Weights of a small sound classifier.
Model: log mel input, norm rmsnorm, num experts 32, patch size [8, 16], width 192.
Training: adamw at rate 0.0018, 7600 steps, batches of 512, held-out accuracy 96%.
Data: trained on short read English sentences (LibriTTS-R), 149.4 epochs.
Rows from block 3 of a small sound classifier, named by matrix and row number. Rows with one number within an expert belong to one neuron, the router's apart. Each number is 500 + 40 x the weight over its row's rms, rounded and kept within 0 to 999. All counts start at 0. Numbers have three digits each.
Before each expert's rows are labels from the 100 clips, of 14848, where the router gives the expert most weight on average: "strongest on" is what is common among them. Only what is clearly more common there than usual is listed. The data: short read English sentences (LibriTTS-R).
# router: slot weights (model.blocks.3.mlp.router.weight, 32x192), inputs 96-191
# gate: expert gate (model.blocks.3.mlp.gate, 32x96x192), inputs 96-191
# up: expert up (model.blocks.3.mlp.up, 32x96x192), inputs 96-191
# down: expert down (model.blocks.3.mlp.down, 32x192x96, transposed), outputs 96-191

# expert 15
strongest on: voice: male
router.15:579498514453523491533532521477534427597560544526542511532498420490531512477502531533461476473580529491561560528528447485458504473535475477446524526521564439496529453540476507514537531511590527514471501486528526504500484543478494491523536520554527518550479523445568549473596523539501505509
gate.0:464524507523468475529450458479480558448437472483467482487556533540465484524514454455470495485469483458419491444430554474524483533434497474541461451480473590520513526531538498508430475513427450449481483449512445446523478464470457487446422455453464468458482540492486464459481478453426451469
up.0:533572447479452511518528532505553485520544526494526518547391484457500494520534525581458440464561547406525509545535515423455390444486504440467521492572547515512459487484474481437470544538506490508474556478432582578547529501459535579484540552501509524530518528519517479497516522535515492502
down.0:497494493518443614530398500550534523624472485465513492467522417512500441496525442520558515519473522505514513429477531547473514525515464541539544522536510481501509519471530489505504538554517464466484471529551507490473500559445508486557542524514535511587509507529451540483461484516521458427
gate.1:462492491519468531544521447561444493503483537461525496543507488540487586449476477443428519483491525543499482512504474388499541641456549540527515446498515458455511469536435540461411457486468516449499552524608442525510502471468499513476496497507524511491539458463468518549447506451447457479
up.1:496479499500442442524527516575494655478533507563523534481562488520459484518491420423512531482520509459450458467457497532601517517458560536494560470487448462496487466457507477545505522506501476479491439478504426502479535511512518504428511480515477534537466501386537572544515535557458539489
down.1:573510504479476434529542507472534465473483466422498497454503520399508590542569529501483473468475449559498510530480491481517474510440556462594454478473516537468522523461422472496510531504524642543507536478479443478474574493543493511480472496453492486531538520495426514517501511517476551499
gate.2:508534480527544549520476488492543589483500444476462502466380465453503467493530500488469505460494520446492495538534503580374514552517486475486468460463451523476512511546516518404547490540510476414455484428480495516504518477469490443511501483518525487482471526566512441517444509613569483552
up.2:537589413500433521483507509549457540533497512512504549493471510471491537497564553486393570486497492612481486471543491442496465480475393467497516421497485484500480454518425417384449520539438520506507418519412503461483514488474493443481545534499546528539492489473513551495488479541526504465
down.2:420520473491572496573507448516524481473551476531457558457519529520538551511314452527540511510496567555544476510472548505480556537574544524463463544487496467537416588475536483495512530477518433475512433493517447480496385480521529536503478539530513444535468435538489535521529514533469557487
gate.3:518509558490474500548497478500561628501535512517444457443617486501509451520464528435571530519504528545539498474433393462534420490508506519498475488536558521531474460510466597477535518526506471527450513490548481524560502555499478527481508518497517509483519503537511602503520515533468518466
up.3:532553515418405503574518514544500555510485504508519479484450419473528487472474498525525549475514490499511518505510523479535436429513469503481492468549513522484477474532531379538571451499497500541421492521487539490601511506512497538597527477495541469539438523567495386497533506600563492480
down.3:509502556417448529453438495453559525524498559528497499494442508482512502496468442480510530537526493496483510452554450486513532471521572464491483502527492541448553485524466512415493473508536538512496482532488505508506459499446484481477444649498498522488473521519527430505455484504526482555
gate.4:481555543518477487496505468510458547505489500509504488456574488494500525523477385381458610510487494530410484472444495516567549646478518516499538452494528535497531487518527509514468460507508488525552506509486526471514516493548519565510483498504459520469532451437526520484507516499466514498
up.4:543507489450499549476546534561561484552556546539564518532510470460541512458489456500535505531547550531509545525490456501495532500560490515436531517537524439431450442455479491513544535551549540534539535546510549553536539540547575580565539528542536543530539488505555558532545538548524541526
down.4:511519509532443531478391467519527470610469476504565517539520522448566513490521537509491551459524547540490527524551476552473502500495503598521589457496508492468443476523504502579513511543526478496515466477532563498463474473514523486516524437489494525633451492532487513461485470514561496402
gate.5:450524468518468452492447444518520463472478449475469425496441541519469458516521544474482486432464463417492451490517512504422488490507545450515497448479464513501529566548553480437459483460498477465411497469539491450539453442464487519520474445447471439485446599482460494459451461462496450447
up.5:472535491498462519480528580504521540543540522450531469548531409487528499489471531520539477481542538522510517516435465474510551488480433503436487624584538461441486429496546403600598537554528522472541525520495520519550552511530545542539519497560494540558536548518589493493525539503500525535
down.5:519479525527492527463442502533537437606422474486500401512488475496534483550485416506469556529539501432515480561554480437447500501546549514491507537498458495483461391565523454544558507522478479499505504438452564557480502559522538526556542527504445506592489527541545546480467461472511486407
gate.6:451531434545516457548472478470475494452471466463453473458542525555472501507560451527494496478442457493436475462476544525466515528476533477513432492452446520487546543519563500449438445460452469460524485457515519437503459457491467505473462476478429464456472542467451481440476462484485461463
up.6:522473502480472476417500513518490558502497520489513519454448518529517565442526484535536417507514525526519498553435496482571540457516442409499511573586527511433450473471511530522446464537479527515502491548450557499586529535539539491576530534535481492531498527467496422537496543583593475516
down.6:500542547505527551481459480530493536582491520513444483452559464453522495502470484519536555513536513536507490489535495490427513475486505555496461488457584437539486404526432519572472440533463481464483456505531542536513560514422526434560542539535536506535448533547463512518500501501521534482
gate.7:468523481488456462429490492441429502467531462466504476474515559493477425579510505484447505457475459434484464498556478536477457553439511438500524460456536531517492479497491476481439468487457467490462438443453377465474459476489487507456460483453478457402481570406467480444439485458431491469
up.7:500500535535536522487507480371498522451456439476503486407527484505505557486481481488555528566501473556534541495571471512570576523488490442520512536483493541532511479455486425561533475503462452501590439490571444511463476488522435470493491435428479455460455435446494389460413509440511469476
down.7:562557521558549451523580495475482504549492569462532482475502490413450505543561453495437458598498521496497509491515453504554542504483554404543500539496630505538515524493547544501468476541538464570499502513517513436542552528534474512524467485515498525437536536463493504509534448459496482477
gate.8:443492452541404425463460435491458492447551447446470463493517547567476457525542488451505467448492464493496471511498521453502469511462529500556477487535498548510484554510568445489443451465470458498454454486515427426500481489465488539474454466454480464416460549450446514433462464499519470494
up.8:490487528524458489559485482515547556491473521525502541479622541556475492533487504462486574513456478531442478417457520422529484539454611472521555486439521499505515504534511509495491463486484458574519467478488473503442465453515483531483454467458477486472499466468498511495459462483463493491
down.8:501460554479475438422576517414426490418513519506483529544528491574410507481427525511469410516478461457461465498429397444572470497491556488503464493515512544473472549535479527453506504437528553520515510506458477484518484431528516510486427545467452497427500464443501497514504532546483458542
gate.9:458496474541502454504448500473462521433454482453448446448517529526448508548478473481460557467441458454432450461472521496500483503468517523552450440461453563539532547533523496472456443469451453492475455443479504467507465442479454449442452453459449454452482529485446463418446455445460455457
up.9:455478547509583433419468502481415468461470438531488531486530510494495469493566416488501500483451451458435495487439582516550530612460579585535517458481486533507490561399535476541470475496491481464559505518455495535474521491496493506442468491465455456482516468423431451440491494501525455461
down.9:516533468497502426484519406474438455509477507582556503491504491495574529510572512476532546481571443422491487494518494525410511466528559528523438482507442551567558513510550578485511482474441516470508531508578514534464486479519530558513549484536520527517560514525494573540518484482531494500

# expert 16
strongest on: voice: female
router.16:504472516470466412511507417434421494480434483483510496423491546526468554523488461491559512452475441470457489487534525523486552533563440523532509546429504472507471551526479534487511509490472454502470478472413514556451484498452501495568469550421558448528520521557481491549458489522458504502
gate.0:552449529440498438572570415480514460530447542550528423454534436497521524460405485447528518488551475492514550456501508504520535534500454537569501508497466521530597527494433504513492570458545490482435513577529463512501494536432497440505528503540549470543440506522469524569481449506460445553
up.0:548459527462474456572549436493537457522446553542520430472531432512529519423410514435514539500563513506534545456496517469534534521472466579578499527532455535531612511480430492514477567477534530463460494593545483519526502530457513404476528508569563501537441495500479512563484461505510440554
down.0:501551530569488524545476454431554510490520480535496563492476469462504534528512475456471490552501530465476488472617486535481563496429523466496503497416462481509461512479494442456458464529457492544582539555532484524461509470488450519447385508496520515500490533535543518554462425517479515524
gate.1:488529473561471506516496517518545537530490466520452499469536461545460496444513507480494576525493523545485498473505469476477501438460528489542491529524462457439543447480475431568492517534521596452536482598513478550505521491567513490483487446594493592487477469489529529509537425471528514528
up.1:483540429458467481472472492522491538487488498499499568489494549451482490474490526491434495520537516427532463482554483529498441479475515520495551510484509387447411536428466493465522527531503524550480538492541494563424507486458532543502481582494509500489473508555483622534433503467499507416
down.1:507451499527545530489506506469465564477610552496522577536489474453502499517467497440518530538536506546429461499514481516524566536519541459441464457487525516573508505496467529445461515474479496532504501511611436477478550553564441589495499524522503579446531542500515473470517528449480515518
gate.2:468468545474494445475460554511538480533449499531577544468485567572479474492452583495481495480491514506468426409464526517541523434475467516511527542469512450457445518448455447531529495534525504485488489430434516525412505402503499487529444397485509474537476508449470516514434521473543535520
up.2:482467569522532477460507553507533475540454490526573554512480539567520473451475577513492490475527523503460436431473504497554527438472482508522534535478531438496425508513456485530491472547576528523484519422444510530422499393501512493530466415487499486531500516464502496491453536479559578534
down.2:509514521591476559534511518590435525513537498485477509462516515523512528464471534525500636493496502553449475540588448485558513469524484508570461467513460541443464463530471593499516496514525537523542550543505506480498479478547521455420476522505487545468518522479516466497533486526516484504
gate.3:515558499502527451520522492541499510556485479505524526548485462475500565422461439437476499527507494513429486549504466526462536594506454486512567435469560455472476523540437590479500454485510530514504484463494491411491542542509488469515510489505480560559608466499502441510564550501547589475
up.3:482510437469522482503515514539532455570477495564540497575486470493445497492423490447466477544497471488448474501501400537485501619521471514509569402471515442469458546506429598457505458486540533487470490467538460450447509529490485509526512475462491544596572474514483515525536509484519523410
down.3:459442476513559498434512553522416544429554490539535511457478537444485504468506548491575516484438506504427488519442514546500579543532539471456494516491488509449540515483556563489464510454525444533480592460476479543530554532499478558587517506442443455488534523485518531431566525493531508536
gate.4:478558455504505518513497488465515488502535497413487506481477529523456505544511469531508460485466479479419448554543466531429502526534458427405510501455536458499434532590567563465511493470494444527501506435461539503487488520503523549532495557472490474464541531526501511445495481487434504454
up.4:501510503529518529447502544548489508445526502526490504512499461492604459435515540504431557541467533539540546509505511429540483451450554520558469480564480509518530460480504386534471513546509555473553508561514527500562535463570504468444474445547453558466497457440526469504531527486618549549
down.4:532458478500478532574474500382536485478512532508494546483475495508520528567557416492430505474496509499525480435594502515452520469416506480500458468465451553493466482513503481520478518494403470573553488523547495504489463459524510500459463505448569515438463503529533455514495436612484522521
gate.5:473525434539488521539522557531434546460483514526470474477502502571500571556549473438476539552455543513472493523474593451544522541500503488516471440478461517524496436474510502491492420504415484523550479532511545485539528494569469467446516468506416533468539435511536450450507623483524462491
up.5:528497501458560453537557579508531478436469509497528476508504437495452507462494540587542475485506436485483526496407470551396472446514562555503504468539461533522506494412531520483495556382573507476478575434553480530495456521527471470496525437580504473485478507545463508434454482465488422500
down.5:525520531396461398519426499523563464505468474525510472486504470479460516523489438574510527477508509429486449474419500524432498491520439542526492487464451520442461439555514483523527535402509523481425457486514577512466454504561511499545483497451506498553487471444477548455440461479584473398
gate.6:496512482525460518564441477420521519500546510461438508437519535540520517575598407513422522554465517499491490485523523483460535428491548435410526547479553513418480489527533489566558467528506518485561467534448522536531523489528514477540515490480476523499596488513506459454481514536508513468
up.6:540500424497535476503542505531575501509460495515493427455438487458566473469510551459507506516583521533567478546465530520435509523470427473426486552588446532490579436537509500450486557549497500427490550512571564466576529511539534496490540524541521485507477488502513497503551551544501542564
down.6:416507517489462479461509458517499416610451472525564462497505543447488576471483519508546514455484514565497528482437478538475478528447461591523580540569494563483473467501592504531544519477503466478517469516537564558487467527454525499513509463508528548601471447520468506495480505499543486420
gate.7:538569467547433509528503532470427578443545467531430462484531467577522531563557515466485534489480423537533571469566517464485519534490496485520541444456502508552567515487482467533475464483418480530564445551456519426502475461511431477428548518482472482415484480495560467479497516454434454496
up.7:469493535467490446470540530445554499445470487558514494506484512538510491507475608563505476475462421511549493498464484524469452382480506557542521475429482449502466558424486450545521512463554508534468523460569420532435478463444473498529533470486500463523469509499512469564390490395490463506
down.7:500524520431492405487492494488548499541430422509563529490482567473462503491528433518562436396522449536511547468492503512470537465515499542554501496491482498496462494407549507585480464469485466501393493430536470438516526481465420438571519473446535487545418472538501470470440538442573477431
gate.8:451565469535468544577455515499514550464472456531437443487539477490461484545571461507472538557503533498517466490486520533544517538402463447487472502519522589529491438500523457515490449610462493481549484512514543450559577435550493470473525494541462486458570444449523518473524508512526462478
up.8:449489518515457525578595575515578436474526529486525484596464485467514479537466485551454468467466459513510533547615507448435470446575566533489542402433482392527458547455479513563469520416575496501476588504533488543470464495460498574481479503476538534480477525509472477521450427441514423466
down.8:556469468517389526518462563511522471445530470474504556478460529492486419501523464516454506530465595530480524502497532505470520572523517493522493490441460493417482554541547560554493447550506487505463546496522472473452490502518425447493480512444482453501477557512494533441470493513493507505
gate.9:462441511441540456524501519511584463525488520545583534457480503521515492431445560501526448450501448517444458461461508517513525462525448569481496503450474452493446555501441459505516586515582550517468520454476515550453497423486513478551479457506547474540511525476493491484401521484547553535
up.9:537529475543472525508517484495394558477487507449420491522509500483466506594543461515492553547507549485557527541521505480501474528479561430540478478549522559513575480498537553475461422469410452478513480556508479444526501579500468505452540529485462525443491465537505513530574471510438448469
down.9:484442523369499446526494472435560462583482487501525475480497505537494496537451487541504401513533476484595584472442514523427490497529478541463522520512519485501475477510508475520524515434517488475408460443510556500466468501497522526558510488449538472551466494470464487445471471470474447443

# expert 9
strongest on: voice: male
router.9:470499539527495487512480525431493486498499430485512497452515527458467424485453592485553563519484457543478499482478513510514502452414543583525491463412497496551558477472495491448479529538538439475474494482544488460450507473469489463494462470477407447389472472488525408480455509387519532535
gate.10:508467432468483477507516443502562465496536491453466438461387452527526584502544497429476566510451487524440511525542456519408545520545443492549532458447522472505495518474453524463468476402458527470485456520528464508552465551495453467478473493499519564497506456482506478457472524480459450505
up.10:430555472506494445475515514493533481526483469481538483564472454470498486482495525525478435432561450475457497528568472503451433531548527484486522464466493457481493564496456520502423506511500467507450558488452371457462404424479541493505454527443484482484479561478497513486470522492528471563
down.10:501533442475489444516445462501487479506540495489480495515457526544496454475520541488528515450479515509464481453527507512511478477495581485516520444477549572521454566494478490412475450498483492538484452495444519477529486485561416518526535468423467505561518468554493484475507546537653490462
gate.11:579509511529498532503485509487469459514490500559512506483546492543517593475565409507500527539465547508540504530513550458533581498512475557503459552500522535511508458463545436503540543488539583534605500592480589557567600561570520509502516537558540541484565484555544448469531508525483521511
up.11:493511527488466546458510477486529466540585537519570576557534460530558459462543512505498441419563513435517515535469469458473464451550498547459529551496492469406448509524576471495555520515564564549507495488465553574515457514514567524550474535515540525520485562473528485489484544556521542542
down.11:452556459503438477517423503423560460564508473519566519504509494489505470475503549457516459436537498509514513449482473555488468477514533518487582503470552501498414514494581479478462498503504507438462459436509529489466474495547450511618505484432503465589539458516444462468449520474585469400
gate.12:548532495469507527491503491511480448487434515467456497512493450482545493483516528592447546534490605514512490535480522462501501501611526512476466530549501559516509505573453495453491440474502586501519584471462525502428543501584555474528550531458458533537559477529526494484487493478478459570
up.12:552473494425502497529495500486502530484506573549512502465573499491539548512471493513456540515476516528377486425501468518502542501539476484476496489446474513425453453482428489423514460524467548536490431482490507586561463582551454508523424477481460506518458490524479467491471431507472488477
down.12:457504532533574441463511495522532497441536516498526514469448457475512414514467498461520454507470496486495421510480550508506484521548522440525467466412470513521555520578459530445503487513555540489470513503440431461500533532509517442464441488446447509448585499405542545529507492502461556464
gate.13:496508553496472492528532466468478419487531482594506487521505569492540494503570500456543505557492500433446479503504512474508442530513482533512589426453471489480459519427506505440553471545491539506520503477473542528519511547513502528491454521389460470598500473500474497444483548542459488500
up.13:486492477442521473417481512526438584505460492400464552475484474493445499506496554517493453455488491516560525510504503562479530407494472478499435592544552491533518544480502483581555498461469441512441523503499433470469480477476478503518579478544525499463474533589474542544481489484600515501
down.13:493440511472494530430445450492449486472392437484463504472481564470425489486569495499520547466471489559490541456543510530560492490460468531570478489489562551464421484476535476508499469484479469507488466457469514448532484536517486510429557522404492416496504433493477586508445550527531505441
gate.14:546475497417495441498456464520479527505432495506431470456525537429420524537466500532557511549494502510488555469500477533513479514487484482556522549545527493492486471469469530520424434522444505539509523501542379466439467514477412514417488557487530510539508446499452528529448473429439407501
up.14:540530497513514557423462470491463496440523540532494563539506507555494536519546524568500451497502512493526477463462540549532484479523515532477442551501620511615498509461539446477524524491485517563514518478447515545481553462488458539522513568544522489487541497558414532580475463518502549465
down.14:489505550527565530528474427545458520501532480457436603417469535514458490514485535500517449447494567515515518509591450464480508458514557547465506516559524495526523480541521459493465485402464514493510500485540528475567484549522530453571514463513457490467506524465476458481452410475511567513
gate.15:515445528498522471435482532496427436476473496456482412513472468530559539512481435484504541498492515518413426521560540503493519516483457478486471459544510476574494517525558485492409499469506474511480491451459539416487489480498464487527481536549421493492484504440410504464488492426434486501
up.15:481530477452472454495508521595541552494487551429487457508473460503501474500533586506476509460493496501502562503519451456485382494553458457527531528476519407507524531520500556508402494466482512538469505449478383466473382461482430500529472518458516518546427514488545485474487543516481499569
down.15:466532498446472496575447469479525480503473454472520524481582526503481516478528530492531519483526447513548499486537542547500525482532528567498626471442542461495459526432512503618519524525481488551465519487483533571417479498489436473524580526431553463532424492497496485482483543506554480464
gate.16:410490450495570483543459498467464541511400485482483482447499504470444489495456421496531512519475520486468478405469561598595507517487476499527408458506432516464501503455489487586504463488503498516498485470526476482475506485555408525505490496437520454542453490566480470572481497460481464502
up.16:478464527508491506435502439531558452517547518502561542538544485489522479477487510430503481454574509477494465543503460525494461489491481460417556482489519497458480507510523563445506479528549470542463522441429474462423449478503524537517435541482463437544464549443486529542518549559535517524
down.16:495489500464512444512483435488520420517455448497495511512511488525494538467467548524561597480540524537489532547542508510424533516466543523496568516563514602513461511543547436544512472513486461493494526481491531533509459493535532489561546506441465474512466455550480469503459501498590509493
gate.17:474510470475481452526511562500580431515525449452510446566461526492573429485536502474421528499509469505514491632503507489412424509556425476418544500557466461445496485556479460550543592441543568455512524544533459568514501528506464502509452456552538494545501496523531440491551541523528494486
up.17:534416526415482499528488586530571530501490546499539459500546505452549414482432534466509518459499497528400551495519449488502418519514509488502552420446425484434475490602463525435472492524519443541439501471506462486540412502468484473522443492480503456474436524463494429490499503534517481404
down.17:580525579516529518448544501431472469453515497564449508491500445563489487500472528496446454477546506408540523505536453553569445520499554518452457488516553555534491509522481530494524434563481505444535495463453456463532429509505510535564505525503524516454507464521479489521484485498475480534
gate.18:509439497554462474546503520477516478529483496458518508537519575516436519580489527449535588589492502489455524493525483545501441518482503433535521550501464463504458463472530539436419448497480430535524517469488558500565480548485496554527505504477473506485524435513509462481485476474455514450
up.18:546506524470478505552468558471481555492432490521451496444499456513557592457587460539527488564423486496510487475535559475510537486510480519544473539490500488538533460440492465587489480433492561496570512583569541480526564500499483435479500472552515538539555433457519432473530454443449448486
down.18:520503450489537516468499573529459518450495489508477528523476513429457483541483409477425442464410512442499510509466516478539464517539480450482395523448500503501573536476498498416507534483529560501556484567505397467524559564445526570377444483526462519468569506460484521508544488468418535530
gate.19:564596482522467510496477515514517475542509444520485498529469461548541546437567413498431527477502502496491453559518544472520548533555490494479511497536497491498476517568506492560460517505531590553547524499427576515528540484580530541525544583496466548562581490506535510476563480480546516485
up.19:540567487490490504464495486449505445485490480493489502478535507502525483491522464480468535505528542487536495519493461516494507472524546519500500513504508498510470422524460505482494516504560584512468525468433520577428517590547469474537490605526543500559508462555536521530499519534567515494
down.19:507513576500506488516420499514512507548498516475456567514494505478599528522562528482515478492501457540562553463484557532509492539498601504476549429471512460508530423554429461501481504522537476529482523474459561550494518525549501472515548542518510463508483535540505573565553471536557485471

# expert 24
strongest on: voice: female
router.24:500471580512460445449443461436483436436486458476501484450566540490530543526527425461531525583371463529528539556442562490436550478466495509534458504466497555486537519577504491538535481497460526494572484521492500503528480522495507503529466496456426465502563443508539447464458495492527528542
gate.0:458531412478482539555492437518499525495518429506506407476499468491449422484486510462536472493584509555491446455474466552534531496509469461496514566539456450437495532456518480414535505500456408450481450492458436531520450450533478527466467439423514475544448469537474516462536457522504483478
up.0:506446545419494470451495540419550483497514542448529455492489478434527585517508465523515542532480483527484536524483548491496498504499447485430504500517570582541559480533526498525561496486534579495558530456530530502511495530556540455498517538540458522557511510454524406538548535546440453489
down.0:557526511442480475461470454475519457493374392461515431522487486536477509520460564536504575457503503526462449470562488530497544476494499506479526497504439573514476500480470472523536463553467518467527517449392502547540507596473514467487515416471500507576505437502481478473449517477553399419
gate.1:513446570449424437545528496533565540474447583477584508471490502497504506477506508495458447443548452540566521493454489547482448595447523510452481519530501469503455514517453531495410498506504533525472456484607515469534489497471558462474524573545557519507443526437563466486469491531480493480
up.1:556465510509544519517519464461517501520579466490419548515553513526493444508497597539561555541472507472511549492549430535470537460552574516524549547475520486510493485478495488462539538507532483399477452550454400442422470510451502482486555433533539500497515516498517541526479463519472514539
down.1:546512462476506425582451462463573559458433491452497550547505407481494502526439525551454531533544505410508489467547483490460533484482510486468522437480426448525512530512508420469478515519420539510501444483450499491493463457516561501430567540525496516491535471479510486524528456488530413501
gate.2:466558528549475449546502466472506548419463511529511505453513490513496503564462429541505485486541455457512482524501471484494464533507430444482471486569485573502500588554542509551502479503461481533504508463565556524502455452479531530468495546462435480490490505479479504486494488512556527480
up.2:492470474537485491517420513449463533448496468425436481493519517515462448515530577506489565541458467561517494435494558558539493472466582510508511531487533502522541460450458439472497464497472459471513455511484463488463494464512437491450455432466449443483442471524504450518484477457482448497
down.2:486569482498460449504441518465535504479462431545475579547512532489452437529516528544522506416494545451457498422506566514468531485524456476430484497469472534449513496501531499470481453511419547444486455480426512510521507509477491501446489478494492516484514486488473509545468506531571448526
gate.3:430508567456530458421432539445468495500509464484526564450502497477533522537539509539569448444521485429541470498451542524467546447529451511464429564496555528484461542511527457486561477477490497542517472441486543555505505445496540502552518516528519528529491502502486515493463544566557541525
up.3:551499464548466509552524505518525494531529515550468474583490528525498447470464566550448542559504504534493516521537456494481432525468554446496618438528460457482483474524465573477468501472541493494437533472550548433459490557490481474470517498447431463552494480495488475471522464461447462481
down.3:494577480577507542450497487525472601478508475485426582478471513543473502492467480520489474464443516473453523475497485482520503553500526483494515504534436555455451560557543492501478530506485544483564484411538512435455478514483545455535459520447423573521537461508483502582465452518473498482
gate.4:483483472504446543472523525473494538447508473509533519559493499512458433477405561540558505516496573560490512472459461522546479458558511495540554455465486453505434564458439549459477440521511459539468489419498442460483451462491462464456462515469468488520489490566523474457498478491473517448
up.4:415493487482442464567561505495511574444471541571483508415494481514508499457499505535552479426487493536513496508516468440553461455514358494509523474534508478499482560491492459484508489557518488561479534484419522549457477531475510506421477540462468476502456540466464483437452539489543513496
down.4:446530541506500529536497486471482515480542514535460544525539558491449477501556469491511482496487492480538460488546498499452446538491565464516461451467500458429581529516436467423490563508496464459534507436464490474452493460528447474452518518472475515432588454524486548550626478512473503566
gate.5:516515470528587524509459489507433476531460473592452547452461585511488460573492491524533533572500503520541492472552527464500441486484472518478461494545461510508560445496441533414466541565472464586450519485483524541446550515436515535490582527473497420404519437511467591428444510520500487557
up.5:454490575475530467474521561500505543516487541493584542485510479452515516511499511576523477491549480491531477509495478503538497510509541518454537482534486507450436477536505551452530460425557492513525432460536546515440498476516592435460530505552437489491475481450469445489470438494493392440
down.5:515534529488485474509512547470443542486407503517423521539427440550457519533579499563477505508506561456457524492534455452536556508495467491410519444514420510431480467528473455513500445534421517437563520482408542518397492488457495493488469491473472558493524493527514415540557485465508525522
gate.6:561584523497444503490543401512521596476457464550560570532536513476522541479515493426553424503519404571526521537493553456500509507569487563488492535464453522494527544516537528562453557560502500505558466539571477480450540458504529521530484473462536475501502491524579463536516544480497548416
up.6:493484561561556541502465537443468455492560502489418504452480508484522468571531514550498523538440478405544527497500516498483566534440547517553465443508567518536537446536471515522526495493466543493480491493428585503537514554433510549502507523487460511453540503475526456521467475518530522639
down.6:512475525453507408463473506469457466458535469471524475480450556548499474471472495503532581509500461542536534513595530559473474430521518470421483522491455462472542468504539404424514497549469514559503440494539457486525522466514527440520536503465522437479460491514449459484508497540624430529
gate.7:444502514508555566464408527465455507493494485543505473530464477444477447507507514568489499509539491430526495402512506482539392475532515487501479588529488471555556535489502475488480505506465496562490464390521486635497504534496470577483474465508526538480476463500445496502503511503583481518
up.7:454615521581530518521473537505452567479473522528460561447501514504475475573525431584487486532508460436444491515499503462474498548478494442488465464604465547440493497535549582529519457477515472533555501435539578487468460513518514485457549496519415504464510469494466493523482490509507490493
down.7:494519514543447434550511534493486567461511486474444534574465522520468419519537450466533545476531572485441501428491563448453522537517476454452442431446481484443539459543503543453449458487461541424498531567449539499481518512481533487454530489474482483453522486495525494507531524531516478559
gate.8:514485511486507558505508498541517471541559532476590605551488523501497461410455563579516523496494557474547443482495522537532473474520591526491545518506511397482429492484446489504445479488561521537479470498547510515477597528474487517525527517522561538547513497499567608537478491522496518512
up.8:511560465509484509497535571493483506566503484491447457481458511493494516576482532495398634527455482511493426469574517489525485498473539475521531391446464476505493492481419510459503460506493479524470497443541508453465480504473498508497530458491412484484469465467479456511480478446411390436
down.8:488471494482523532428500514499513550532483499502497462470471491458510553480577557459499453528492468477545532586507467483491501462467549532521594528517461528545467493471481494552556530450487461512480446545535561431481501506520491517510460563517492462557411503513514464492443536524443648464
gate.9:459415492430430491566472481524465510479445591541506513521471553486505516532471565512456479503516525478521468441525490535586475553516472480524483512468504464500455518454418467472497470561437453492443404509512462504425473477490460509522514459473575411450460491475451467579482452500494483524
up.9:529490529497455516557515419489577489508487478480516502584487488457486493497501561457540454479570513402584576493488513553501471526534494499560508526535478456560524510487491522484437534507463451504422540451486421478541493461418507528466504508455585485455493505495541503528439464509468475580
down.9:447547477537563513568448489541530523531535522555517450475484536477494541494539439470501428492522507468502452468442459591526484479515562539540508533516522511495536489468462596533532499495546437522472517518594487466470529504502403522586477508489534502513510502471534517530479554504409499507